config.yaml
image_size: 64
num_classes: 10
arch: "unet"
norm: "batchnorm"
upsampling: "nearest_conv"
init: "trunc_normal_002"
shampoo_beta: 0.99
precondition_frequency: 25
Rows from block 8 of a small segmentation model, named by matrix and row number. Each number is 500 + 50 x the weight over its row's rms, rounded and kept within 0 to 999. All counts start at 0. Numbers have three digits each.
After each channel's rows are labels from the 100 images, of 14848, where the channel reaches its highest value: "lies over" is the class under the peak. Only what is clearly more common there than usual is listed. The data: Sentinel-2 satellite tiles (TerraMesh). In brackets: how many of the 100.
# convs0: first 3x3 conv (model.decb.0.0.convs.0.weight, 144x288x3x3, each kernel summed), inputs 144-287

convs0.23:592465466546444520493534569585449403499555515528553623538443575500452509553479510409522579600510441529556635501451395511490506487512411424595443439498577500521561435465476530475501486517491534528565487526362550521623416527485560490490459501518537555513479539616489577463494457526533555437434541393457468534468584468552462469466477502508520501440491489462493438620524462526684533379452471463492493527503507516402410457454491535591571
lies over: snow or ice (41); water (39)

convs0.99:385458496481487515341571493395534351567558519525465469550432484539461422431480500520565515574514506590523516536499498535566532430517450422526520466437438520416469413456498450579516456408504399412466534464622432533502486481478353498616535452500536483595584561507543502525490484509452584488667529562565578528570399494627408618554512433521460527518455539491601560458478530454507534459528525427559488471472575592624536587516519529443459
lies over: water (50)

convs0.125:380449376554399596428480424489531557434532469514619497477402535560582496516541417460439530449479390532533491481539544547406530485539477416524504459396531542536479495432611468506549500521590443485541564468532447552547518578562561509468454515506550474569530476522480553449432507501452486456489451588533524604461497562404549535488459494560476476562413482522561545502600522570595541542486474428502406637467469471457494494510492523464493
lies over: water (74)

convs0.44:437502472507473425491487599450446540500541462465453462492565548508509573417518541481555497465453559447557476528536541522585600538469482453514592571497414539423473497560443542329510532592449484514625354494595518450484457430448498480505448621358520454517536394458502449534643420521448505432492503546532494377570594473516557429516502588577548426480500513432404407443444431543469468485537621479535603503466541454529474446546444472499404
lies over: snow or ice (37)

convs0.84:538545492567475362481515475452534432472645475524555532505329559459454360421357360480448567554494490422495530456516500489512516434468426469648502476523480506573555525536541448435426553526585426517477529469405396468509452483420502544445521510593482603607517510523478545520533559485443523584469553441507494513554446521491436558421485510476498500411552528542539480468596413435456498550413431513579450560534475629401470515430584455497388
lies over: water (59)

convs0.43:529425473551465526473468489451510400556509356491514486567454467552569482534581451528363508386461399536456419553496446517475448530572415587525518515457487580603524459436518421534546451533452483526495538488455549447440513574453439566574555515584487523465554566490527529416518542283538506462575524560363489441558413525620463499482673504515504515594405519509505502372394482587376486518445483458498456467394561460504438549480551472379469
lies over: water (38)

convs0.97:424488573495442498456467555448412457513580492546518479532503574496433493456574476515519511438494523594541482469500482493451568498480464450444533469512525407511511570446588431568476465568460466480448537414483538499538411515552472586459483434469631647561466531519503584596479496448496511613533545438567447566530493482461444556480432484459471450477451517464424438454555468513504533568514629525494482510473476562414467504473518500535498
lies over: water (83)

convs0.1:484518346516419551459492483559559529549443456498443522493562574584509566574474492564466413474571538458504532391473511553466486489498430383452556605465503507446478457495580417507470351438481454501431532566548535580519542564487424554502498512538466494588571448507464434498403593451462554556541557473499571486633504497458452482483485553507488531477511507444418513486537442499411462607435440609507449490472525488564472523502501446480533
lies over: snow or ice (86)

convs0.60:466499665500497400508498382522545446625503501483508513590553545491541551490543554569575456387437524494534532445527413404537568608557433592483560497474501425475437571549465405535587513470520625507398532533560394498408568551545485491590519501529574450517492534529530445554452485509445565504524421569558495562398552498441425519537419458545536522597454522488567468566600492565517452500529264576479517509440554476492554504622439518528484
lies over: water (33)

convs0.138:483524402563455494471482407531407522525441495487617618518379435462463462450492575515537489573496582599416554493541465528499426528532502484561479468458520467578561623525566567555451495527597433502466407467552502478417584508595578488532560478561513454562500522506437584562580535447502477536463498517538539463463592436472430598579404421518531493538518608563507510466537437563505561466530414555458462603537498553541614532530568565625326
lies over: water (86)

convs0.106:498507502631474482448435502457424570535528405521409389475468600397549383423417451537558375606514440492444493489520492492482419514521548505438462505503558543488532402415444373577414459487433449475460440550470546557597482438504613497536482468445485497561448642560540507448472471488469519514525482482422615424610557534497460596569465463587475484444429560500609548464410457569486548459517562526527396493511538485456493502414522534526431
lies over: snow or ice (52); water (38)

convs0.18:416530518436510451501507501462409444508564541541413422442474455528442554459426447553414560579543550492530438444507440527508388510507633568586480525514435428501470491414348410516423529601436553482425465459520579516592480418447488509590431492400591473525474466501521388413586486383419489484459466493471525558606395527535454399564462581497499578445503560462431456518548505473497484445575512536486499430516517509440535556567525418527540
lies over: trees (51)

convs0.83:532494524521507492540539420441629621634464476440442490534581469480404502579521539523490493420506515511572506493450473520459494450489484556414572535625500510539510577476523477557544460447442566433398385413571492433508483455459462619483376591472474557558512504364577613422512542501514468477475567568524554545406563512511462542548453464571536443449508462642474541501457425505546392477574549564490472545528479498447534641468506499453591
lies over: snow or ice (94)

convs0.115:582465520472554490447556494535529555498476546480656521464547569500496519530547469572577573367473519422550534464553471511514467556657520596498542531528432518422459494477606470429508515509535431593489469458443543517482515480475494448465489575540521509516540569464495517610532630399413451536478455548464427505434527546477482500437382553506462552385416516538380475433482502465580406506556466594467431475482460551614456635489574483554408
lies over: water (48); snow or ice (43)

convs0.58:520419604527522565499463390522533487559491504465520389591482540477576447536554502522413514382436443492416488548553463489497484610499491478361413523502576390461421522458485309446524459449517517492493511540507534542544482590562532472502564406339486531512493508606539439583470495485450600472472550442455433511428525488358405485586489490442459556569468557456506453458473493558466550540482397514520371491335584439548492430479525598510454
lies over: snow or ice (49)

convs0.2:464543448544465484457541574431475530514513550541601607557463492416546580482542538416564549561439540569496527431516526474450441397558524434575435485525562605572518552539606408556559599571515503588500469485473395553481483510506542521569411505542596469618455539439539498560554470596503488468468475448558473580523534579436543432539534566371481492497630504569425505572477463581505463507491483545409489588503536588404569485512499546482536
lies over: water (62)

convs0.77:458493422599413478432475483627442440510558425593540582434524431424450404457436548604486526507394485484480501517407551565432396483569558510540537474457580583575489505528531537497587551434464523612483631484510481558508502465515373505501554544539502483519487516465537486418548526489484423333566625471492519510579514578453452434578484441509544512572577566442562556434612525586432424437510506489488550596478510521517443483509495588409489
lies over: trees (45)

convs0.50:503606507448595547612502544414473514626536476508503412498415518425429529567509551525593413517490480464483404517578448497521460503536616614440480475532522511450356416568640421500482493500443520535532524505429557532473470387464528477429385487527513400447421494455452479513626506553567510461465394524455461433488538457467422534468507508389539489467533463586612537483514471547610538500547495499414465501535558539473533460466461476478496
lies over: snow or ice (47)

convs0.57:528550385460498628471519515558525478502507450467430401520457496491409500486568592379415441510518517524455347498516460436484487441572475525545486488461464556498396487543461471510516403491511499516556481444521545672487608517522540428401489490537443487371466526500440427422475445551452518529500528578507550593507606479427443460476505492417476587427551511400489613530567446397503502441448520525477603444546505477504482472530587402539497
lies over: crops (41)

convs0.78:483558630476506572488373460615479495539487447504495465386617529391537519423549507517505464499430427534390477599430588559448471469518478520403484514564536431538506417531449452511480504517543485465518433651524470392573503534504541550541392427365445450456478536644493609560376426561461562488548461548451505526506581482452541592571444526495460493548478418567474532473503451485541499384501475495464398461434559401419521511427411502497395
lies over: snow or ice (61)