config.yaml
arch: "unet"
model: "segmentation model"
dataset: "Sentinel-2 satellite tiles (TerraMesh)"
train_examples: 72500
image_size: 64
crop_scale_min: 0.5
horizontal_flip: true
num_classes: 10
norm: "batchnorm"
hidden_act: "elu"
pixel_unshuffle: 2
widths: [48, 96, 144, 192]
blocks_per_level: 2
block: "basic"
attention: false
upsampling: "nearest_conv"
init: "trunc_normal_002"
residual_init: "scaled_by_depth"
optimizer: "soap"
beta2: 0.99
learning_rate: 0.0028
beta1: 0.95
shampoo_beta: 0.99
eps: 1e-08
precondition_frequency: 25
max_precond_dim: 1536
merge_dims: false
one_sided: false
adamw_lr_other_params: 0.0011
max_steps: 7600
batch_size: 256
epochs: 26.8
lr_schedule: "cosine"
final_lr_fraction: 0
warmup_steps: 220
weight_decay: 0.06
adamw_weight_decay_other_params: 0.01
Rows from block 9 of a small segmentation model, named by matrix and row number. Rows with one number belong to one channel. Each number is 200 + 20 x the weight over its row's rms, rounded and kept within 0 to 999. All counts start at 0.
After each channel's rows are labels from the 100 images, of 14848, where the channel reaches its highest value: "top examples" is what is common among them. Only what is clearly more common there than usual is listed. The data: Sentinel-2 satellite tiles (TerraMesh). In brackets: how many of the 100.
# convs0: first 3x3 conv (model.decb.0.1.convs.0.weight, 144x144x3x3, each kernel summed), inputs 0-71
# convs1: second 3x3 conv (model.decb.0.1.convs.1.weight, 144x144x3x3, transposed, each kernel summed), outputs 0-71

convs0.65,172,220,209,175,178,185,212,205,208,152,220,225,195,173,196,205,196,223,188,192,220,247,177,218,219,196,183,165,185,178,222,207,197,195,205,187,175,192,172,179,202,209,209,197,180,215,163,184,193,193,192,177,191,184,204,209,215,185,218,202,219,211,194,191,162,200,163,205,218,169,178,209
convs1.65,205,224,175,177,201,208,201,215,203,236,219,184,213,222,220,203,209,198,207,187,197,158,226,240,187,205,233,192,209,213,177,205,206,160,195,213,208,188,214,224,187,173,235,213,195,169,193,195,170,179,195,221,202,220,190,184,222,217,181,190,234,209,235,176,224,223,211,180,226,219,202,193
top examples: clouds (37)

convs0.11,198,217,204,201,197,215,207,200,178,136,210,180,202,230,198,209,200,203,224,200,200,189,214,215,194,175,134,201,206,208,184,250,181,193,210,206,195,180,224,203,152,217,178,192,211,210,210,205,182,184,185,182,198,155,171,193,212,201,241,165,176,184,196,210,187,224,218,182,197,196,213,211
convs1.11,184,186,182,225,194,199,186,196,197,229,188,230,195,186,205,181,214,181,187,220,227,202,192,191,203,197,212,186,191,201,212,188,242,197,187,198,206,200,199,211,216,169,222,215,195,194,185,207,232,240,195,184,208,254,237,193,228,184,178,188,216,171,220,217,221,174,185,189,200,183,199,231
top examples: built area (64)

convs0.134,173,203,229,187,263,203,187,195,186,227,213,186,241,179,210,187,166,188,221,189,169,170,215,179,219,191,241,209,204,217,210,192,212,186,198,221,205,193,155,189,207,205,194,229,201,171,184,186,188,163,193,183,192,191,211,190,200,210,215,160,217,199,208,148,199,224,225,190,167,208,175,215
convs1.134,246,188,221,176,169,198,187,235,211,183,206,237,175,219,180,218,170,207,204,193,195,181,226,174,146,218,193,187,207,195,219,229,197,216,190,194,202,178,253,173,213,217,212,205,208,226,167,207,189,208,205,201,202,197,208,207,189,194,180,231,167,215,202,215,220,181,185,204,206,204,229,170
top examples: main land cover: water (29); flooded vegetation (26)

convs0.56,188,187,176,212,139,183,203,196,182,153,200,200,206,209,219,169,187,206,224,179,217,212,224,232,181,205,186,187,157,171,176,175,211,180,228,188,166,197,154,207,183,237,187,186,189,223,200,211,174,198,161,193,197,187,185,160,213,199,193,212,220,220,171,159,195,234,207,175,197,174,200,218
convs1.56,224,206,235,186,212,178,209,202,193,251,208,205,192,214,200,165,232,209,203,147,149,201,178,223,201,209,194,218,214,211,163,239,182,181,207,216,209,222,214,201,197,187,206,185,202,182,210,214,200,228,177,204,215,201,209,186,198,198,163,218,184,176,164,189,198,218,183,202,185,217,213,162
top examples: bare ground (69); snow or ice (62); main land cover: snow or ice (39)

convs0.20,173,224,205,181,173,192,189,210,209,159,177,175,197,189,200,185,183,214,205,163,242,208,217,192,204,208,188,164,212,173,183,167,212,175,211,177,185,208,185,212,184,200,194,184,160,169,192,211,188,192,223,174,193,167,196,180,190,205,222,200,197,187,180,215,219,234,247,191,200,175,202,201
convs1.20,221,189,183,205,203,170,189,209,162,218,207,207,219,220,207,198,243,211,213,218,172,211,172,188,203,227,227,172,216,202,203,223,191,227,216,196,189,251,210,189,183,190,229,235,204,207,222,183,199,236,172,216,219,217,194,208,197,191,174,214,195,191,193,201,197,196,183,176,186,204,228,224
top examples: crops (64)

convs0.30,237,241,231,216,228,205,213,216,173,207,194,191,204,175,221,207,192,172,202,203,234,213,184,213,182,182,170,187,223,155,172,223,176,204,187,217,219,186,203,196,226,212,214,191,213,197,182,224,197,221,191,217,148,193,218,212,190,205,212,164,193,165,183,220,225,187,211,231,199,218,202,211
convs1.30,198,173,223,167,219,221,192,192,214,206,219,220,197,213,194,191,215,187,202,207,164,206,198,193,186,228,203,196,168,224,157,154,198,181,219,216,152,189,175,207,170,210,179,199,185,219,175,159,255,198,162,191,208,191,196,219,195,227,206,225,231,215,231,205,183,205,185,171,223,203,207,183
top examples: crops (68); built area (63); main land cover: crops (47)

convs0.6,217,215,200,152,214,204,213,235,218,209,216,243,196,185,208,219,208,206,207,185,212,235,178,191,190,191,186,165,235,198,157,161,182,146,217,172,175,211,231,172,210,189,192,174,219,206,212,182,193,207,145,178,202,194,185,187,188,188,213,224,206,214,228,208,183,208,193,207,219,207,184,221
convs1.6,193,213,170,207,208,187,189,185,193,190,176,156,215,213,195,146,237,219,200,192,166,188,210,190,205,189,210,219,190,216,219,233,209,226,174,192,211,191,178,216,204,239,231,235,185,158,212,191,166,210,186,189,189,193,223,206,192,207,197,176,186,209,168,212,199,190,206,178,204,192,180,201
top examples: crops (69); built area (65); main land cover: crops (48)

convs0.50,194,232,205,213,157,174,206,188,192,195,179,225,213,209,203,221,219,196,217,233,189,222,236,199,175,228,232,217,193,171,181,187,192,191,217,187,223,192,224,196,207,172,195,194,232,169,218,188,172,198,198,179,210,142,209,194,188,233,180,227,195,216,167,211,226,188,199,237,204,191,184,205
convs1.50,181,212,168,188,193,216,225,212,225,180,189,204,213,169,201,184,168,239,191,173,199,199,191,194,192,165,192,160,170,215,220,203,210,213,177,192,200,168,198,220,182,231,200,249,180,218,207,204,224,195,195,196,195,214,183,188,246,192,196,206,184,224,209,158,181,232,236,185,186,227,228,191
top examples: snow or ice (100); main land cover: snow or ice (94)

convs0.37,208,219,197,189,152,180,190,196,214,212,172,190,208,197,207,204,183,189,176,188,210,192,203,211,176,214,195,193,189,221,220,185,195,215,191,200,223,231,195,216,225,222,243,214,238,204,164,196,135,212,211,205,187,179,225,175,195,183,208,183,243,208,230,194,180,227,201,231,200,216,182,227
convs1.37,186,181,184,184,262,204,202,206,202,228,215,200,239,195,203,200,215,194,183,229,189,189,182,217,207,181,216,201,207,179,188,233,192,190,197,211,167,175,195,210,201,177,223,218,183,231,193,194,237,194,198,193,182,204,191,212,194,203,191,191,176,209,168,204,185,188,206,214,188,179,230,129
top examples: water (71); main land cover: water (43)

convs0.12,177,186,184,202,215,181,213,204,228,266,225,166,160,166,203,243,216,226,223,202,189,189,198,187,184,171,199,210,146,209,195,196,185,162,192,224,197,188,188,230,193,216,211,216,177,245,184,187,209,238,174,191,212,172,209,180,138,194,193,207,178,210,184,206,215,211,179,191,205,189,222,219
convs1.12,219,180,187,194,192,178,219,215,207,185,207,190,215,211,205,186,187,178,216,175,190,213,184,188,194,189,206,228,234,187,217,230,168,203,222,188,243,200,219,150,191,202,181,177,218,165,226,191,190,189,228,190,196,186,168,207,225,194,248,196,224,207,255,235,194,174,205,233,202,237,195,188
top examples: main land cover: water (31); flooded vegetation (28)

convs0.19,179,211,206,192,174,207,196,240,214,163,242,210,195,215,166,229,185,201,181,226,171,227,232,171,204,194,181,151,165,189,225,176,204,212,201,159,202,237,177,228,181,213,176,215,205,186,184,208,164,194,186,186,192,221,234,200,185,198,200,191,201,207,198,190,181,195,171,190,207,222,205,221
convs1.19,215,211,214,204,210,170,202,182,185,208,177,225,178,194,221,179,231,216,232,225,203,196,235,217,189,164,194,208,196,188,204,246,202,181,214,191,218,161,222,169,244,193,235,202,178,239,212,215,217,214,222,193,182,194,206,202,247,197,208,201,193,198,203,204,170,172,209,223,201,210,160,173
top examples: clouds (50); main land cover: water (35)

convs0.120,219,181,192,185,205,195,184,198,218,200,192,210,197,207,242,211,183,197,205,235,158,201,187,198,195,186,225,211,187,216,204,219,188,243,213,193,210,185,215,220,179,243,215,217,183,175,210,191,243,180,208,191,220,225,214,211,189,195,205,222,215,176,196,181,209,210,190,191,197,202,198,178
convs1.120,192,214,182,200,232,183,190,233,211,179,205,186,188,203,182,205,203,174,216,222,223,192,208,176,189,212,209,193,203,184,208,168,207,169,194,218,200,225,173,189,189,180,184,189,237,213,221,203,184,188,162,207,183,221,170,190,186,194,211,210,195,239,228,176,198,195,192,219,154,192,173,209
top examples: trees (92); water (85); main land cover: water (49); flooded vegetation (26)

convs0.114,178,175,157,237,176,217,217,215,209,216,185,218,181,214,196,248,215,191,200,209,201,233,218,224,244,198,222,211,179,205,214,179,163,181,237,232,258,223,203,237,201,186,235,211,168,203,223,222,206,195,207,214,197,191,174,220,201,176,213,224,211,217,219,190,159,215,226,161,214,197,164,214
convs1.114,198,206,211,180,234,194,202,199,216,205,230,210,218,175,212,169,197,171,183,231,227,173,208,174,192,235,199,201,176,205,191,215,238,221,167,224,175,174,185,207,224,211,191,195,191,160,191,211,217,220,194,207,189,192,232,160,209,200,214,175,203,156,181,216,194,207,185,202,207,192,204,181
top examples: snow or ice (97); main land cover: snow or ice (95)

convs0.141,185,153,206,216,206,216,204,156,200,194,204,218,192,239,186,222,209,190,227,198,221,213,224,204,221,176,172,213,186,231,189,208,225,203,166,216,159,208,183,196,197,190,178,170,190,186,200,214,162,174,199,202,214,124,216,204,157,198,199,206,198,188,167,189,182,226,217,181,212,203,197,199
convs1.141,225,214,184,179,182,206,181,205,180,192,179,217,203,227,195,201,196,184,181,237,223,223,193,197,174,203,201,228,209,173,225,195,171,194,225,200,216,197,236,207,203,207,242,217,196,205,219,158,215,205,218,162,228,204,173,229,214,236,215,181,203,202,207,195,186,193,234,215,186,210,178,204
top examples: main land cover: water (40); main land cover: snow or ice (35)

convs0.140,177,223,213,156,191,210,220,175,211,219,195,195,188,183,213,203,228,187,201,175,201,203,247,180,195,193,201,238,192,200,240,228,169,171,197,222,165,186,203,191,201,162,192,173,174,219,188,179,182,193,180,198,172,180,210,182,181,154,193,172,181,206,171,165,223,227,224,210,171,167,226,180
convs1.140,231,182,203,229,196,199,180,211,189,190,213,193,230,202,213,207,208,200,182,200,216,198,207,187,195,248,171,185,200,180,156,211,208,167,234,202,217,224,209,208,209,212,193,216,224,216,175,189,179,203,204,202,219,192,212,188,204,185,201,202,227,205,211,248,189,181,190,211,220,219,249,229
top examples: flooded vegetation (35)

convs0.44,206,175,210,212,205,195,211,171,205,213,187,197,175,203,206,195,208,189,175,186,202,218,201,203,191,232,216,212,178,180,196,179,210,168,231,198,213,179,218,164,182,215,159,205,225,222,161,180,228,200,187,175,234,185,235,208,177,214,172,241,198,243,172,210,208,201,205,160,239,221,193,222
convs1.44,244,227,201,203,211,241,222,213,214,197,183,208,206,209,176,211,201,217,205,212,209,191,201,201,249,209,180,201,234,224,191,203,225,191,211,183,178,197,173,222,187,199,230,182,183,196,200,185,146,229,157,191,185,242,172,190,252,198,222,174,197,207,192,183,185,197,176,217,184,222,199,202
top examples: snow or ice (73); main land cover: snow or ice (46)

convs0.45,175,233,168,189,147,195,226,239,224,207,184,191,218,197,231,161,201,219,199,208,228,198,201,205,231,215,181,163,210,189,169,186,184,172,194,173,194,212,195,194,184,236,175,223,160,203,194,220,187,224,220,183,204,183,213,194,182,192,220,206,162,233,190,159,201,202,172,196,194,208,219,218
convs1.45,206,184,222,197,181,200,181,217,162,211,211,216,203,176,183,196,181,185,207,203,215,173,182,179,173,217,175,208,195,187,202,224,207,226,184,181,234,239,204,205,203,201,222,211,219,193,183,210,214,179,175,216,216,213,235,195,195,207,193,195,221,200,181,232,242,210,257,191,191,175,228,199
top examples: main land cover: rangeland (41)

convs0.143,176,185,216,189,189,185,209,211,200,213,183,222,219,193,198,227,137,229,184,198,193,195,209,215,219,197,191,209,189,190,197,204,193,181,203,214,184,249,203,225,211,234,209,201,180,179,190,163,222,181,171,217,164,199,225,188,198,170,219,196,205,195,223,186,216,188,206,190,233,163,210,185
convs1.143,210,231,164,206,203,208,202,195,184,196,210,147,212,206,224,206,250,190,179,208,195,201,187,177,170,228,204,177,203,222,225,184,205,204,202,193,219,173,222,174,204,204,213,192,226,193,215,208,187,193,205,178,220,228,203,159,189,193,193,186,208,206,203,192,211,185,197,213,179,208,229,153
top examples: water (73); flooded vegetation (54)

convs0.132,181,206,198,202,216,185,189,205,238,217,225,208,227,202,223,216,214,195,222,210,187,194,202,190,237,200,217,220,186,180,189,201,187,165,233,176,192,175,225,190,164,182,184,207,184,214,206,223,197,198,193,192,241,185,184,202,245,209,143,193,185,199,207,213,206,216,200,211,183,187,212,201
convs1.132,191,174,197,213,190,219,234,221,207,186,200,203,197,221,188,170,189,194,199,185,215,176,204,197,211,215,199,155,191,209,195,180,204,233,208,203,226,199,197,196,202,193,203,216,212,189,180,201,199,174,196,201,181,179,252,207,155,163,232,241,211,179,202,194,177,198,195,186,215,235,191,213
top examples: snow or ice (100); main land cover: snow or ice (95)

convs0.33,159,219,185,212,162,190,200,193,194,173,181,186,178,202,193,240,208,194,180,143,192,205,180,203,186,175,211,190,227,182,238,189,199,170,227,185,193,228,167,212,206,211,199,208,197,205,219,214,200,173,189,190,210,219,216,178,183,180,232,194,175,210,198,209,227,194,189,200,204,225,184,221
convs1.33,207,208,188,156,158,216,202,171,200,224,198,215,215,169,223,220,184,197,211,226,202,206,241,185,203,206,218,247,186,195,184,188,192,192,213,199,203,187,206,205,206,194,220,203,213,149,194,204,181,187,212,234,214,188,167,231,170,197,184,190,210,190,211,184,162,172,183,193,229,155,209,213
top examples: flooded vegetation (42)

convs0.67,159,196,178,193,153,184,187,213,204,178,239,182,178,213,216,171,204,222,200,184,192,202,219,203,206,211,207,177,234,163,171,197,183,197,210,203,204,170,165,199,177,189,228,203,187,212,211,233,192,189,181,172,183,211,176,165,217,183,203,208,190,211,182,189,212,218,175,186,202,184,182,185
convs1.67,219,214,177,196,181,200,196,194,201,225,164,220,179,159,215,208,173,146,208,204,187,202,175,233,191,208,197,196,220,226,230,193,217,176,192,182,203,238,198,192,198,207,182,208,229,179,216,197,212,226,223,193,217,205,240,222,177,191,240,234,188,181,197,236,208,207,213,190,211,176,202,208
top examples: main land cover: rangeland (43)

convs0.110,196,197,209,196,196,218,233,179,206,174,167,202,224,211,214,197,185,225,178,216,177,219,232,194,208,205,216,176,211,177,162,204,163,168,219,204,234,183,212,190,190,201,192,190,190,174,218,222,184,203,153,184,202,229,194,176,188,179,188,217,208,197,179,197,198,226,214,202,213,182,186,200
convs1.110,188,198,156,183,198,181,219,204,207,214,221,231,220,196,196,206,197,203,221,179,219,184,183,224,234,219,169,239,181,207,181,191,243,241,215,203,172,194,162,218,201,219,208,221,222,204,190,204,205,188,198,205,199,192,234,221,209,236,215,226,201,195,179,206,193,208,186,209,171,204,212,218
top examples: snow or ice (98); main land cover: snow or ice (97)

convs0.14,196,186,189,219,156,208,175,189,224,190,208,163,208,211,204,203,178,194,184,195,203,222,193,218,195,198,181,171,182,203,188,200,208,182,219,215,183,156,215,226,184,218,202,234,199,215,155,222,197,224,195,197,182,196,209,191,219,178,205,206,196,243,185,217,179,205,205,210,215,204,208,213
convs1.14,189,225,191,183,198,215,190,191,215,205,220,222,208,205,223,205,201,208,220,208,164,189,178,197,187,201,195,202,189,178,209,216,223,205,187,187,171,209,155,221,226,171,217,190,223,213,217,181,196,193,200,191,219,209,203,179,197,200,176,140,167,195,188,203,247,176,154,199,219,193,206,199
top examples: clouds (40)

convs0.137,183,182,196,195,181,153,201,211,216,190,233,201,205,205,199,190,150,221,209,189,200,195,192,248,206,220,174,176,207,168,217,192,220,164,190,180,227,185,152,217,165,206,179,183,204,195,199,214,180,165,159,183,182,229,188,211,236,192,205,183,213,201,180,192,194,214,228,206,206,220,186,201
convs1.137,184,243,194,232,219,246,197,191,176,178,154,163,237,218,187,196,236,203,180,213,187,182,199,167,188,195,210,220,174,227,175,152,216,181,219,222,192,178,204,210,200,233,229,213,195,215,192,182,208,249,205,190,204,166,209,214,205,200,172,231,217,187,191,206,188,165,186,198,235,196,245,171
top examples: bare ground (50); snow or ice (48)

convs0.111,186,235,248,190,227,201,215,232,199,212,236,193,211,171,201,223,195,202,208,203,195,183,196,195,225,180,227,189,184,219,216,173,215,200,180,195,219,205,204,190,204,201,222,250,197,179,218,178,217,190,189,209,201,203,214,206,201,196,178,177,203,218,229,185,147,188,208,214,189,197,190,205
convs1.111,205,223,179,215,199,209,201,215,176,245,208,183,204,228,208,193,188,215,169,168,205,178,172,152,201,196,195,204,214,233,187,169,197,196,194,210,207,216,185,182,211,225,159,200,182,215,212,148,218,205,205,196,203,204,202,210,199,190,211,222,183,186,212,175,206,227,170,224,195,245,169,174
top examples: snow or ice (55); main land cover: snow or ice (43); main land cover: water (29)

convs0.88,191,202,180,178,202,188,213,206,218,195,234,172,186,200,187,218,227,195,229,170,183,231,185,192,182,210,206,202,165,187,192,231,220,195,209,189,175,234,174,197,173,205,166,202,195,202,210,177,203,219,210,194,202,208,220,224,226,177,174,218,167,202,207,217,169,274,174,213,214,192,201,213
convs1.88,210,165,188,215,187,194,161,175,188,200,171,211,215,190,208,208,173,195,207,204,193,182,205,198,235,189,171,172,201,218,230,208,191,184,221,230,206,196,178,212,217,179,197,193,210,188,242,174,191,184,198,230,198,190,211,187,177,247,221,194,223,158,207,181,192,195,199,196,210,191,200,243
top examples: built area (64)

convs0.119,205,199,200,179,199,218,177,158,222,210,201,175,207,209,228,204,187,207,259,215,203,179,191,203,198,150,220,207,193,206,209,227,205,221,199,197,212,218,203,182,180,210,217,217,179,222,192,199,172,181,209,205,203,208,176,149,206,228,219,204,152,170,205,223,210,227,195,190,169,203,170,217
convs1.119,223,221,176,222,214,185,202,184,223,179,225,186,147,198,172,213,188,231,232,178,182,245,200,155,199,229,205,169,180,229,204,208,175,186,212,179,197,200,207,179,193,158,207,176,202,202,199,183,210,208,192,195,178,210,223,227,209,182,195,203,226,214,216,184,244,224,223,180,201,186,204,199
top examples: crops (68); built area (62); main land cover: crops (46)

convs0.136,198,198,176,211,167,178,243,183,185,216,210,204,193,221,185,217,205,175,183,176,222,185,184,192,198,173,175,193,206,216,191,241,197,169,170,180,207,189,207,209,189,219,224,227,197,242,185,195,178,223,212,210,217,200,205,196,201,234,205,198,192,203,204,201,183,228,216,223,176,191,225,182
convs1.136,198,235,204,192,229,210,198,195,228,175,204,183,193,167,194,215,181,212,204,224,167,238,191,228,188,186,201,202,184,181,210,184,206,214,211,214,222,263,190,197,208,204,200,180,216,170,215,177,215,193,175,216,184,207,215,230,206,189,201,196,201,185,192,228,171,197,202,203,204,205,218,219
top examples: crops (72); built area (66); main land cover: crops (55)